config.yaml
dataset: "capsule endoscopy frames (Kvasir-Capsule)"
objective: "v"
targets: ["finding"]
hidden_act: "gelu"
mlp_ratio: 6
dropout: 0.1
patch_size: [8, 8]
residual_init: "none"
beta2: 0.999
shampoo_beta: 0.95
max_precond_dim: 1024
lr_schedule: "cosine"
weight_decay: 0.1
Rows from block 2 of a small class-conditioned image diffusion model, named by matrix and row number. Rows with one number belong to one neuron. Each number is 128 + 24 x the weight over its row's rms, rounded and kept within 0 to 255. All counts start at 0. Numbers have three digits each.
After each neuron's rows are labels from the 100 images, of 14848 (inputs lightly noised), where the neuron reaches its highest value: "top examples" is what is common among them; "colour at peak" is the nearest of a few named colours to the mean colour under the peak. Only what is clearly more common there than usual is listed. The data: capsule endoscopy frames (Kvasir-Capsule).
# fc1: MLP up (model.blocks.2.mlp.fc1.weight, 1152x192), inputs 0-191
# fc2: MLP down (model.blocks.2.mlp.fc2.weight, 192x1152, transposed), outputs 0-191

fc1.542:104176143111107110108133108099134142076127091093113149158121114131132116073097139091129143086139120154105096138114105147150164151087145126128156138125139126152144136124118117120141114140128103113141175084160163131117127119102147136158144145104172119185124135076133105122117143115116141116123149137123134114127153124102141118120134146112106121138121163129179151091068133161092132116116127159180159167134096131109123125141092134127092109096136098077133142083140130124153157123124164140151140131189139120071095128123146124086197109129112108115115127158107164121153098133134153141
fc2.542:188086146130118137177141135101102134138134128127110142140157124106133146154108096157157160155117133145142142135112168075055106122149100126145137157159168162136135111142141159102162124124138118125124122144123141132119140128136117122126141110146106144072074118128150123142122127167117118121134139124131100127114134140113140120149131124115182146081151119161087070126181115105146139161178128108084093106155121099126118132171109115137134176173146137168174105149124095100114100169140122086103148161141132098125153163139122139159108166145154100109108133121156154132120158112112116110
top examples: finding: ileocecal valve
colour at peak: orange

fc1.153:144164111126189106108097106127096129135145125163136144108130130118094135127108109158103131137125153132115126119116137138117122099124169160160118116140071082161111119111106127098149159157137131076099100119133107118143156110132188204128110106141115136120176152098126139147145088139129132093130151169123120131097120113132094132134085108141162087132107167131111110140129137104121121115130098097158124130115138177093144135159205123098140098144148112127113103112095154155112148112135045139137140141142130140116081116093138122135098172131135119109140136133119136118142082105129116152
fc2.153:140094136163127107135140154097121130109118107099108096100111116108163099142165116171151138115102102144134104136133121108109146153116069139121142129152169171150124131141079081140160072174132115172153154127118118112136081128119096099125136165114115121139139132127128124139178151121135108137128145109081138111125074139097093110173145163097157162146115119104149137150136106159155102120092163060131141127121141140125113131146115128186135114139135158125109162112091136090140130153141178148161156157108080119148139115146158106102161123113139127141133135101120142171108126123131161126
top examples: finding: ileocecal valve
colour at peak: black

fc1.438:114153091166144106125117125105084089155101090110127141129151125124194120136117110083107127101136072132115102121129090113141133102123098147105123161131135171151074137125086102190137091119112122156167134154122088139102151151091103161101128170140160135128119149112104165109141115129163084141139147137125127138136089138132137098126150158085142117119086128123135109162124134145141193122112117163152126140123128168101141134138110115153128172132102120094157161107113140122127097170094144162142117118131143136118146128087138107087134142089137125136158154089158162138136124113104157125
fc2.438:131131173121102133136142123163162137132115177128149164106128091095061127103122146167157113131115187131105161144153164144105112120160181083148157123101122102135143110126175151080128142145132121088128120110092144113146081109193126115128151094112091126120121122143116089154111114120137156111140139142115116120095189133130107155114135098158103135124137122131113153099128123105118116164137142109147126124173126094160106109129116142127102104122151123139114071150137125127093122076169124087128115144138120158118101131133109144154140123178121134114118122173119098084106104146123094116
top examples: finding: blood fresh
colour at peak: grey

fc1.737:123160123104159143148117155134161151094086109108097102138110129117108108113100126110184133116088144130138092130110111151161143108115118152115104108138127157146062129145125174110137092121130107113144130109106177149150129094107083130118120126121132193169136147122091145114072098132066094126095116126152121120135135152146165126112125111133118121137145140080131113131161102135169149155120135122143150140134115120108145162159114118131184154155114129119143130112123162103119129098092097142054135113134168121106154087130102100126140137140115067128103098136127100123108121146111091095
fc2.737:101134119111115102132146139070131091151132112098121115065121137132161152113111115148169104126150172114133158101120132127138107112121084162161116116154144127162114206119070100102113141105133107088115095182129133119143152118115140130152133094105094108141093152074139134166132149147114160124129124129135169142129117156140138135123107124190146082136114120111106135102127134110144126162117088061106160121124132152133154138117136082156113096118096123159114098126170124134128136142114134105131134123109136114120097111185114088137123103123147151143114085104154118114113165141119147152
top examples: finding: foreign body
colour at peak: yellow

fc1.78:136113102185077112124127152119097133124100108171132153131150157103139131157132117149121101104141126133107133148145151152153094105126120144155127167140142118154118157126175123104099116141121114136147075130129121125131129147107103108141136125106151134136129125133112141159098135156182115121097174168131122156138128138121084160089109172162119119137123121102109161109064133132109122167091128142087151112120161099082125146153134147147124144133122139139167144091116127136120126168103097128146108102135110135204121139115144187144103143151111125140190155139148085110155139093088094158
fc2.78:111162148131139112146142093117144102141135156136133163134104118091112112110131105116150123126119136108132146112177151123148112133154132098131113120153136129088095113125125099165166122105121128165088163127128132135097107131165108162089120131154107118099138141099129137104136124149117139168133111071125129133119106138134143091133084088131139126110137140144109115118165162123106152087132131132172126177085130102166113088111123130131139100121164120144062197142133132125127156121147170109134111159124140125086094112163125097158172066123135156107071056112118126152129142164128104128
top examples: finding: pylorus
colour at peak: grey

fc1.557:143139122114129080103117105139089138105102129083098104165123108134115154082129143121108117161108144135126115105129148086159097080107172132093135129131101125083114143149151142121115097106152141146153144124147159096119130174123150139128133129120107134117125116119105169120089189141126148139122170151152119155139118107199166086125150097165083155155133111135122107127119086121133155108148112121135112117103126152106156144144089119125101116129129102125103167145119136104100092140132147138069146111116159168118173125159167109108098120108088093127091084147154106084136127142128112137
fc2.557:083103127104122134190165159083153094153130110114137110092119160110119146157124089150149125091180159165120121155133115126067132161125102151141128096129174134120130153107072152114130157113129104110140096153153119150132129084098104128119173097091138078162118131110124106125158116185136123105151157113116144136097100111086117179115116145162165108139137152147120136108147169142149105169148118098165154112137132112115121115107119109177142102117132148150110121121131122145164157128152113093164116128133122102126088113157100133126127119127130114108143113136108157154092117143117097106
top examples: finding: foreign body
colour at peak: orange

fc1.406:109164159129131091150105132098103144111112119171135096159111149140112140159106145119141123086141129115111124178109144130129118137106112138152124081145138152162104163121103098108083164096116165114139134118150113115147148123135114124101118129153105154109132129084083139128121184129158144162109139152136132117151153125102111094132167113111093128127137091082117169093136074132112161165129110137120166141153108163120136163175129158126130094151137176081166147051119124125143123133109105138173129148143139155140094158136130126113134171077127156143106154108117107123129098134098115146
fc2.406:140119077119102158118167119137124100139111142094154143081146125117155117090118143158122139161098131155105117120157152127136140122171164126139118158142138131081151104135157159134145086160144101144133118127114145137140107147144119123168143109113140099173115112164170122125118098145102099121154107118096152137108105125132142151095075122154170146129115167189141109144102157127146112094106152161155086122130112078116121066121121109136123171096135110144101111196138126124137161149149157119084129150126100086124162137115128113143112081140121123085127118124157141138134136151172148098
top examples: finding: foreign body
colour at peak: grey

fc1.192:146117120089159158156129125109132123117093110100143133152143156140125075113092097123135142120119165144152116130131085147123106093120114132162137131148126103133105138126105129127129120104139109153111114157108185107114143102104173140138110125111084098136123085073105108112111105111101123080115116136139120096103113127088176126099140140108129105137089138126123111095139100146113090124126135126133099124125103107118124118129092102105134136137098131154116111081166106070152160153124101075098082140139115146102089102088070137083097083140146088125123104146099127106135121155137152073
fc2.192:152138072192116124116135124097129180156143143123158099124118131104144104111120112116099127157105143137184145099128129119100119124145139123136112140145131119105147173114130122094090157103182103203162126095120141115090147103132160139089104105148119124087105134161123136107153138164106125130136137114088091108088107193129127150127121147114135144141151132145161112096151114151129135124096100148140125108110166148176107138145148136116087123132103103115092118141097161160108137177147153133107143102100146098155129114183122122165134135125137160127128131130107116158133128168089102151
top examples: finding: foreign body; finding: ileocecal valve
colour at peak: orange; yellow

fc1.404:114164181079128149145129131116135113075105087113110155132140104151145147084069122094141132162112110124128100107106150118094134131071135114092144132135103126123127154149114122133141108116181116120143137112134139102131140089134152146139137154046120111142100085101145103124124169135144140103090132145096127155111127101136149100136121092119112178148160149162124143143087134118128146114133142124157115148102117107141157103140104122125119143137165110099137151085126149090108125141108139149106120128133142131076121154085134176095190115118119102118116102148143149104164094142146172156
fc2.404:153092131119096159162157128079116126161118097091094135146113147111129154144154110161153135115158172140123138141091159117084128118153108125146143153120180157128141110108116158152146110124095126119127128165118170142120125121116122141152129086145131153091129156114145139132129105177109137080150125104152102145103129154081164123131148146134156100083165093143118088124164105142133123173156101101101111124140109131119121136168107132126143165150101120173130103150149086129131123160153103055121109194159140105119154157145131137140113175125151119117130119117154131137110151132083109110
top examples: finding: ileocecal valve
colour at peak: orange

fc1.486:115152132112144103196143116116132129108118131141113117110147083158133176127114089070109134112121150124118113133163133106134150100119113157120183151119127134146109108131120147113136184091137130127132135107118119105112123118090178143174156119089106138142123165147107168098168147131101145130117177109126131168127190126106172128126098113162087131126134127136113135131109084124127070151141162107120126116119131101096104147173096148106159092111129127099136147131149152109119112122090092077090166120144129164126165113136136132117146154121114142138120119115159140068104110166141140149
fc2.486:122107137127133159139147134135135107132128102080123144096161169151128151127159125143164155125131105155129127158121167123100099148128102108108130145128139169138113145137146156147143080152105105084148119152142145171145144144111042111139152150118120142104127071137159117140111124134121106111140094146167116156061130097165099110082150141152187117140129107130120137123138127135137143135158127104151113113146122072151135113134132151156101139137099118167095087134113106121127120101134124137156088174107167109077081081124109116106103112109148089123110111110170118098143121118110137113
top examples: finding: foreign body
colour at peak: orange

fc1.215:164188154140111106099153115095148140096146122087157160158140104102162137101107157083141114110108137142070116159101136119152140150106153109127118087126127089159112161127107131131121128132182123149129175104161158102165120112117139115125121147092118118142113129132117140112137154148111149153110156136108120154125140128132133100155134100107132137136119179134144119117104094121145166111106166138124137149150138146100155137184079133148095161143164159098123143125111129109147132130118127138176122112177089150062056145136127137141168134096110122142123126137140176133122106150139156161
fc2.215:125071138114126182169110141135123143130129109110106103111146143167115128136127106167149141158146105145146105156132156126070171136147125107130154181148163141074159080137141151155177122136123114090137100147103148166113137129119087125175181145134135140091118131141156125132101119158119091082129135125153115120102116092119157150098158147143168146124135093147116120144122109130159097152159112105137091134139096098154103098151124154117126170128120113148162104135140123147128139124152114117111132186144162089137176147111131158097112162107161120123124133125156127125154144144114106086
top examples: finding: ileocecal valve
colour at peak: orange

fc1.196:147117133175135079143123150118127115136098069133132108128132126144169127167128207089132090150111135110119131145112117118139092152172130128169111104110128153155128117173087157118082150166122132129142108142124124114153109131088127112122131095105113154113123140145116082156130151164137122116137170091158118111114180128140063148143171161107136075127146123100132105132111138095138136115131100109100118109140088140123116144121177131154146157104101161143129152110094084128135094134125124121135113182127155129163142135158137133136149115117138129167121170148172115113145122117122179136
fc2.196:091123107119136172100136090116148148139148153130153164140108130090108144087133072129108141101150109163124126098146126148129139098095136118109120173164132102115109169079168089126141144108173126153115142129115135154116150141157105119120103148164141126141118131141123177097142094099123136149118115167080117140133095139117186121101079090145120163121116115181124152149092115124095142126110130180164159157120150129134135109147110153103101107107146125091114123138141168148083135152147121129136151071129097116114132110103095132163114152117146144108155115118081133138121162168133106126
top examples: finding: blood fresh
colour at peak: grey

fc1.679:169144143145107142093143120154155095143111131117113137123141151134166109103094125160172103097099139123107085142131127162110086085079119132089139144135110121133123145182141112111097135113111110167085145184087123132131179095118114115158116122124135123124130151104094107102115139107109105127111142105121089107140119139089125129114180123104131078107132162159107132118120159056141149085101126135123127091119123129140164173120131097156130140138080134099127148151103104118131129163164155077117097112103119138135094121083104153133121131127106085116149121122111146151134150128134150083
fc2.679:125118121155137114120158142145158124125141161140161106151103169119138154090105124126134128156095160119127111124144164116109139109137127115152157100119099078118096129120127110076126082113130094109104104126115131092142127160107156150157145136126078108117171098133197123136106121187091129109091119150078157134134129109159132147119137135115143146123097098132150161173134092114129098132122129117140129117091156114119141097160122170135136098198164142144097113192121140128128156143108154133087157113141155138134096132158152141089131123137134177091099137098150106115149129130132119084
top examples: finding: blood fresh
colour at peak: grey

fc1.661:123149110114095140109153125129096151146114087150157143159160132127125140115102092125099168165149145154120098103112131114158162126139197133099142102141147144104076114145108170106123140158082119111134157147117117106116103124049089156127164073136134127154103108113137125125110178122126135125155136112162107135150144115147117128094119140122072108118150133117137126083132068163108166120135156132134120121155089110107148100137107139162139139120139120065121139140135093123124153150139089088134125120135140164149112106113126139118109121126136146137097088124093155140157161174165132117
fc2.661:083108157144149091164099128124159090116115142126130152061150104140094123139144172141177102122131113111132171167148128131123071113156104132141148150121144111144109135116110127124140079132112121137105109109137109128128159117193142118107118132146116116135121148158078121153119076169130115125118135107131124129096101127120141130157089074176155105112093137152114133131132191132150086113126110151115131125157123097107132127134105122153121105115148131178123089173120170109152119124084098101139138161154138136093118158142112138125126165148112080096111109156136102096091107146124113112
top examples: finding: foreign body
colour at peak: grey

fc1.584:142104158120140120162121113127106151115066142125122099095133088135121103159147065126087131115109144114123123078141138145123109157123107159126165162143108139128063120117123124165106125134147121049113149110113100098112104108164135162130158153124158135117131132103128152144097110121111132102114108106124112156074127127145142145127085134167140090150129168162112130160136130110120164118136047134161120145139160110113127151113132084092114116110127050133118123143147115149143120140134119152079122118132145139145099100141103112136091142134097101147146133124128151105126101170134103141
fc2.584:121148138137113094179125109118108088151143141088094144104117104146153124128127135129123129110103108150122106130158118145114135181124060137126152094132110120130133127115110125104110143135111114170145126147098090077124143137130068130110163189082151129178151157094125131178133111098133144110116125121124113160154141073134151167135148117124118144151132093098137103137110149086120108127140118126132136155154101106130095115118110111173139153111122129119126167082159120134103143124133143166135124140116095089177128128127144122079116150148155107123140087089121110148073134181156158109
top examples: finding: ileocecal valve
colour at peak: black

fc1.187:106139076105178140121150135142142093088126105123137153145122077139163136105110109097167151096108153138093088105127099051163099133137168120137170152157127098127136133086108133121165093146127135115119110137087112094149112107109146141142129151121122139157117136152143121110117082174161089125130144163153118164145139143121092136136105101129085143122133152119120140147097111101155170139132122132137121143122098143156113152115110145139083128115126102138096118136091154132126137149122078093095094149156119158110131108085187160145131149128132076105147149125122166100129134155122117129
fc2.187:125136190117132125151122143126120125151147151118128140106172150117061171162120126140147108129157138131110183127110146188118146084111095099087124158108157178136097114138153138153127120159126131111151176147111156131144128123150078157132132099145126147097106120080090135120136150111144133101137109129163127134105138152159121106106116125138168120057107084098118098107130180147109105141165085119095108152158108103099156125113112122166152150123124124149146139091144121109126124086128097119173140097132140145122116128101134117139100172129120157155096104126164131128135135130145112103
top examples: finding: ileocecal valve
colour at peak: orange

fc1.201:107108121144143116115138125114154129130099144127137134143116134141117138061116085140185129112097117153117137123111115119153162173120088149116168110145104100111151152172141142089107129114136138098141147093092180122156104130120101158122135091127117136134129186101131119131159145113108118120123116154123120116105116124108144095129117106138119158176125120095141103119096126098160157112145128110107148151132182119099106114110086122084128101154144137075099118099082100105123133126125123111169106153190114116081095170100172128104155114094112124112149116120130157165170159113127165149
fc2.201:154131135103126143109152131131134102133119101140149152090179129085134153193096137142120135172162103126168161122109125128087105092152125098131148136147162177118102101100145110155147072171118131131149115173154183148120138107118115150142132128128122134124096102113130084142131113174140158103129111112123162165120113126125144153124161120146147149064128101153113120120171122149104119172129102128127094153118073098128137152140109142155152163098159115161152150162125160133126135147140112104104128130141108136127148127145138100120109135160186147125119118120142127110058138136142114091
top examples: finding: ileocecal valve
colour at peak: orange

fc1.479:126165078128152124130157086140106117114148080142133092140112115122145158138121163139132103101108162143113110131108123118167095097120177155118131098159135151198183124163126145144138133134158155129146163125108126097169106149111112093151103118103110166173151179113109109127134153122135114125153156177115164122135167157127139091099112138171101136149122129114134163136116133151133132124098136143145113148134079171099114116144128142137106125121132103063104131127103171143118110110148115104152106127126144119128144113115128127106135087170137099108120140140111167086152118130107199108
fc2.479:155093203145112114108139137127145122138095163133122174121168114138128134122100116129150139134158098133106127141134133131085149138166098121171136167132163127117069117129144134102155115173116094110135131124124141146118130132137118162114148134170130127097092095130108120182119116142123136116126126103176093142140139117122106157139155111093161147076088118108139099123127112130126125169184116124101109146135172077138131126104103107133147137141126128176186154133124082100158124156120135145143162107151133157140125175134141117124091213108146132114110129126137109136114127136150081132
top examples: finding: foreign body
colour at peak: yellow; orange

fc1.227:146115114160197111136160100136147090109136107174124126070124128117174156152168149120118084168142197115173108130168145142147138175176125176136107121152138175154129123135103124120131082132120139114117115122153099161150119097096166127163105149107095114101130153138146108110136146171118137135104119134142133148102122123171123140138120132098101120137133132114115120125112143130108138171138118160119103169111132125095134160131144138109089171154151123113131138135110149104150118152152150121137117093146091120161099143099139113176131133148131111137132150141098158146185164143144121173
fc2.227:096105105167097112104116147099139147132133120129127133177133101143127118133098086145130080081080097132132097097119102150128139092100089114124144156115125088097130178119112118113109182123135131138158189105117154103128115174110118173101129136162157144161134125134121137120142127089139172126156160109085121076174139128132158111106132154119139117128147116118183136128162095116134108107106120106117160093125134159150112142167132136097164123155104139128102119139125143166089147112095140135130132111109184134117153100157164172137132138138136162123109130117135131152147097086157150113
top examples: finding: ileocecal valve
colour at peak: black

fc1.505:141108134151137109132115145121116086113155153120142093126115145154150163176155193118142106116162087121115114150132162132140094131135114122132138170137117126141115158202118106135174134159139116092140130138115101132157108119119120070136136133162122166112128117125100103115181157119107156079121146116130135138167145119108121143101093126154116108095168112088121150124127110129136175121107103098103146154150116119124096137138173121138135155140133173084165126107101118134145131135176147146137136163167138114184135132156158119134126069130068128157111103149108127131155125116123173125
fc2.505:131121107160133134124143073134147133149122104164148162156141093066126105071100084136118117117096154165130136123127114119131141132102168141151105119123116116105133138084150140122073134106143158184125156091122113124094116137148087139091112104143113163142112179156133184170099117124140149117127141143077125122105116120133122114139117128109128159107093138186114103122071135093083113129124167171119134122122148118153141118110090134128138095093110117156084157153136114140096120169123101146121129117110120146124117127109096133160129193129154126109113171140127119143104144138128112157
top examples: finding: blood fresh
colour at peak: grey

fc1.683:115161129184093146131151159115121110190120130160125101136121113171155139162098115129144096152080127100107093140136108151137130142150097136101153160101129162131151129109133092154107126142141132132138115112108140130080128135117090138135097135139109122147135168152131105161113131153071132148142179164123142106136105147127102119150121104174103126121141110144107118123134122093161129130127139112153144079170134139129166146111127143136100130140124097112150132157103158162080105156107088097127120179164109143146202155116171128147133166121142159123141149127148163084104106124154171135
fc2.683:141084104100116089130109103123155101078131113066129148127119142088131139136188131129133160081137119126150147116122135084107125094116145110149123127162137122105122152144135140095158111123122133133113124142159111132161161111134157153131127104115164153101124112099126137105148142102185129120131090103132110161108123122120148173121111129107134122136111170097136156149126115152088148125111126143151118176114162111148090131144133132122128130109112143152106137101116101116144130113164172181135140132048133163135063123150120113102111102165120141168114121120121083190162144131111077124
top examples: finding: pylorus; finding: blood fresh
colour at peak: orange

fc1.413:135160129136146134090095132121117100134124099140113108125132111150129148120141144114165127101129140136125097140131070095171110136102123121114109103113120118089081125147113143104150115131154107126126120159101135082113095146147120110131089152140104138165097105137143133103119101089121071106125191142161111143099189145152121125125105083141123134126134157154155124132144106151115139123087144116135073166132107107148122185133143150140149158155128101123135126139076166112118139086117119127126083121150129162097103111138129164164186126147097091143174132118105201119124150119109141128
fc2.413:123096153130121117185152157142133109122117164125138170158137111100097154147126111108130117117124113137074137132113184156115136091142142112155138163130146148191157142106153138153135115148107115111157134151100138132148138134147092154124155130113159139077150153109098134137123134145144184102148079130166115162141102134117125143121152128116109114122119087093105132123081160089135118147168097134111145150142131121112129126102101119152094115118157108162139111093154073117133091139123092128178148103099151114137154133089166116124066168115155130116100121155179114119154121161139108143
top examples: finding: ileocecal valve
colour at peak: orange; yellow