From a checkpoint of a small class-conditioned image diffusion model: activation gelu.
Rows from block 9 of a small class-conditioned image diffusion model, named by matrix and row number. Rows with one number belong to one neuron. Each number is 500 + 25 x the weight over its row's rms, rounded and kept within 0 to 999. All counts start at 0. Numbers have three digits each. After the name is the row's rms in percent of the matrix's.
After each neuron's rows are labels from the 100 images, of 14848 (inputs lightly noised), where the neuron reaches its highest value: "top examples" is what is common among them; "colour at peak" is the nearest of a few named colours to the mean colour under the peak. Only what is clearly more common there than usual is listed. The data: capsule endoscopy frames (Kvasir-Capsule).
# fc1: MLP up (model.blocks.9.mlp.fc1.weight, 1152x192), inputs 96-191
# fc2: MLP down (model.blocks.9.mlp.fc2.weight, 192x1152, transposed), outputs 96-191

fc1.443 080:511504491468494522579482547497513475497480516467527473510457507464500482487522467504518499474495513524515511483466514505560520522512475509502510529521491521485465504501524468459471469572472461521518518503514494505509505499513469452488467504464515489526507549525510467504481498514498469517
fc2.443 076:501512461508503498541489526495516487496514505479507531525498473479535474505522534486465527506531486521486498519483497505509517497477511489477518438527505522482480521529495539441551479498458459491497523484534523454461500502508502511473489501468467486536532546481507477579540499481504473494
top examples: finding: foreign body
colour at peak: orange

fc1.622 091:477470524470485506469496542511494495477489553503542502447512508515512531561518502507529513454527523525518550504498487497503472533499522520472514498462501505508532485519519466459533485518533492514496529516497493520478505521517457482484520505492501512593514477512500527501475498522483495493
fc2.622 097:511539497522517514507479450478524501498533452517492512539539474460483488492485496486494510546518464509502444503533485466513505475523482450544484490494481484488476524474463543526488479506479506473493502440505480514534487476473542495531484509519509479451481511456526494501514484470521507469
top examples: finding: ileocecal valve
colour at peak: orange

fc1.680 090:473511504495530491518485503487449525475492472529555464519463564514499505493477496486495537551493497553510512489502550561549491497538469530482504490506456516482483501510511492500531475496520493517526512521505492471472479504501521478487488485538484485531465512510477517480514493513524493515
fc2.680 089:539499488514473511469461473493542498509501509510495534506514509511533503477514496531529478481508505504499478500505527493532521493495487517493493519532519501489514477474469524477471506521516505516548497508470535475518504510480466482508556532490516491522512489580530505516500500460466527513
top examples: finding: foreign body
colour at peak: yellow; grey

fc1.64 085:492490467436491521494480511514508532475478522527507473485510449479488533532522557470480507502553486531470505490497493455519517497481486448511467504516537480517499533507523454479515498510485539501457493513479546488511517561503499524478514494489479502472480496509524505504515539469502524549
fc2.64 080:532511533441546534532500541480506503541527491455488520500512452521522560512473517480519506458536506527467504507471470479474510474517498495472528475492485472520474510558499453464546538483534556502525492482484555510458547483475498517522493483499491489503506521488517506514510511507510498520
top examples: finding: ileocecal valve
colour at peak: orange

fc1.473 069:520520519501465549471489529491524535528500463518533494524538488503486516502471507510480491499448501474506468499488480481503554513457482509465524506435501500485537518492522480509527463505481491512490482518494475514498497505554458518467497495469486487498482498485487537529521448502475493472
fc2.473 077:534467536503454492484523470457531489520474453508537526482483510527506506501525519500492478527513513498517511528534513490481504522465469541497531563511495486558541500482529518519530490469466483512547495534545496473487503494535486480462500522493478480510492499538506517512455489530489517464
top examples: finding: ileocecal valve
colour at peak: black

fc1.330 088:502522526526520527455507482519542488530501520486532560516454491530448490507520517480480495530498496496519545471462524506506493457484452497476510497489485484504501507439540484486510490540505500482504471496507500492507528454510528517491498502495513506503499504483520528481521443470537508524
fc2.330 081:505468517473544548479479455486534482514530494486529555516510473512503519515492508523480477520514511528489488479505505508525489501526493525478498463460474518493495469528538507485469506535526480469520501514509525488523526482529492499543520523453499493539450475485491490509487469486499491482
top examples: finding: pylorus
colour at peak: grey

fc1.656 079:527479495485527528516446487518510473505477483507520485477483494529526529487518522443495457493449493482528495493507569528504472522508496523505524535474491528465484492517513541499493529512505505524475496478492455512469464499510498521499504497505508529518466547483488487500537522479532480477
fc2.656 076:512555480502509503442421519480506476450497511496509519473496513495490484483492506531454512516510489458495476500477512526492481497515503468508517503479509499478469494443475518492493510506469537545499528454488498506508465458481505534498520478519504489495504521471503524444455465510509482504
top examples: finding: pylorus
colour at peak: pink

fc1.98 126:456523517554490518496485538517510516491486496530551530504475494507516501466489492485484505491540462493456534535475496517503489521520503516456477575516487515534485520501504441478490500489493499502475442486494511487519536507484488508484463547503482521538503476486518491512546492494508497497
fc2.98 117:531503536530511472476529506477477496498482478520515498488476484506525535443559448476485495508488499513502468513509508492516447527524521502466524494516450538499471475507528458466519497515473526529520551466524458508495498542513501497474480468441536495531483557474553516494519469503540481503
top examples: finding: ileocecal valve
colour at peak: orange

fc1.455 096:520515537455511520506479456468495523526526469552545541506508509496548496526484491515508499484557480503503516524503483539501484489520482531471504474530477479477502492532537520478527495547461477520498493502499535511501511514499461508520503492507466508542494489484453502507531470522490485467
fc2.455 079:514494513512537486508496489545502514524476523475510506543525475538497497533476523491519491513519480469515538492469531494493484527484416504483499491491526472484469523511489485497518489464514511498520528513504504507500473493543487470484481499521550518504472516450487508456493513527541497472
top examples: finding: blood fresh
colour at peak: grey

fc1.164 071:511507477525510568499480458504512515520492510490567531532511472463518531499473486470474510443493478525541477486542544510535521500532517542468542524505499511471499466503497491538486516496478491487476473462554517481510496508500511523527511462510502503563546516467493483513486476514460493548
fc2.164 078:514498518477498522465452519513489497539517466509526529496464508455477523487520512501538523510536494460479471503495486509547488505527507515507524445494488520478431493510499474525475462514483524515472503457524514492488477509496494517475524471545525529526507527480490492472479474449446504511
top examples: finding: blood fresh
colour at peak: pink

fc1.597 135:522530559491484527489486485493474485464487475503501508487477504484509489479479488511535458524490503469543510469490487510458557513528511508530494489499501525512542481517511514475514526495483465506489539519499556513486491480507510493463505541474504463554460426487488496502512468546510516491
fc2.597 108:520465503547532495496501511509445498545518480482507489472445467485489502482461490494435502465532467442500477485477495508503454529493480499482515479484520512519501507503463525499480486462522516458511539501487521511467462500502502569474474540475530509475512527473502541520495487528507501470
top examples: finding: angiectasia
colour at peak: orange

fc1.240 149:507475544482514487510480528466481508482507500497523494476508546503497541530500501523506505493502449497520476473491506515476479513520508516537487461494496483482541499515526546495519495521525476512514558486460490534490466528507486508487531457469530506541499480526503545471472505555486512482
fc2.240 124:474501501505481476503495514511461513489486475465484510476529468480507520462484481491433497480506499421481488492510486520507501523512531510503482513505546493495493483473436536525455485490518510505509502550464530514466450562459495478478511510463529510457503500495490495482490532468513479474
top examples: finding: angiectasia; finding: ileocecal valve
colour at peak: orange; grey

fc1.681 082:489434494462476528552497505511513499501498492524493494514501444506476500485488483496557511501503548535500511495524501536523492551548517462499535482524478457510479475532536509457474487515458476507514511454474535500486494487494491483498500478499523549482545488471509503511527418504491464477
fc2.681 073:497543474461510509517506509499461519489448467497513504511522512447513477532466511537488497498529511441490509535469531481494467536488487529464493476516530580530458512492511538530520499540546490522492519484510477491525468529524519466469527488495518533511486508508447546499483501509467546533
top examples: finding: lymphangiectasia
colour at peak: grey

fc1.205 091:531522474466454526496489499534461537531465479505502483484504488487501507489479547490506463452515533507511492511535536515514503495484460546537561490498495511504526551523497509454504530512476468525507486495519522478456518501490529525513528469445485474551476566503489508534521488483487518493
fc2.205 104:499547457488491494519508465521463553522466504519480491477477497501509462522504550485479498499510527515502500502508514494537489491472493553534526479490491479509557524510434468473482512547511523507451512449520512466453508502485513529536479464464504504548502587516465497528489519428482507504
top examples: finding: ileocecal valve
colour at peak: orange

fc1.732 090:516472519493509525508504448467479547509548500547474524515433474513524487480479478499536486466461494512499490518516486497521489499493503549489480499518497479517543472477494509516479446579460494493464456483521497528541513482486470474495469501473528516498537532492499523464544482509471518512
fc2.732 099:530480504520522501474511523523529464507480489473517474516491506522472479531482503518524481559532502509492494506452523526474517529493481510474575526528538505482512513526488512472527491458519469510541537484454505510508520496544539509493497501546481512492455509487496468501452489462503537448
top examples: finding: blood fresh
colour at peak: grey; pink

fc1.724 078:476497467514511521499503471526523536509512525495538483505497554499487577469487496501490488478510503526517503486479511495502459532546514518522504507508513449501474532544523496488468493550528455510451474496493501516503476480475464504489513509479530526480517497493484478513512485481512525477
fc2.724 095:468518512494519487489444520501473494507507516529521483535499528499453481486501536472487509503478498497502453521471484509483477494485516508513477493527512509481475514493499480454497476536527449546534442507540527508447480472481503534498490493479471483513555509506449521496525464520459510491
top examples: finding: foreign body
colour at peak: grey

fc1.633 106:527520535506514477524480506489516533515483483475489561491527490509471490520477495491470512520513536488524485513546542503506466494517504477515481492479492483501478521510499484487467520480531501493496500501488494532476461525504483614494489498505549461480519501530483478468521483541539534484
fc2.633 093:470529471501483510460502526465478491454486474470503447477520554491517530515549519477478524502488467494484523486468497487440509482555463501491523525487485496541521498505486552529526499523506504487514479476549516467497556500509537438519536493533503525504466508486505547514453551502468483516
top examples: finding: reduced mucosal view
colour at peak: grey

fc1.256 099:505455566555518511502523511507501532506488463500475546502493556473470487475510534472479470464510483483497550465490508454519466490527529527434514503473495510515503543488557483493497512488481507426495493480485524513524489548518504506505493457516494486482510499497500483447531524503521509459
fc2.256 125:473488475453468525541475480489489491509523502528492515539483457494474530516451503507507453511456508508469471503538466512456516482469489493532516509493524485488537449516500529532533537499495480582528501499553549493491535483495487467508505513523478497515490493500469480541459475504498508565
top examples: finding: ileocecal valve
colour at peak: grey

fc1.241 084:525514521492546505497479498482492474527484492518518487517494537479490477457540504486533471504532496484493481500510493519598520526499465515543495449506482525489540510516536501446503478520497503513503521469473480464472455494503507542467507508511491511531484524497503523473495534466456521484
fc2.241 077:458523509491455470495509477511475507515487551495508522519511499467530495504537488474517498479508492504496460488544494506451473527504505457535490505508528535508499515486479530428490496508487498529541532453541522469460519534446459483514452527518512490532526478479528483466501559466492478493
top examples: finding: foreign body
colour at peak: yellow

fc1.428 097:489474504520511514482469439576500520510498476499489535500519469526496491472545473540524438512510453500494465535551518503504480486525484516492507485500480497474462519470541564485485514527482498507492499524492504481481516499501512502501501451480503507528522528535456528495506509507483485519
fc2.428 086:504479506449485480471507539459474507537510487449495458527496487503489478502510504509501527483524507492540488506478504492536485519488535493538461507511415460460530522501450496545480507470484486493481518490530513498493485477525490531528506456507533520486465489493471502555510500510506515500
top examples: finding: pylorus
colour at peak: grey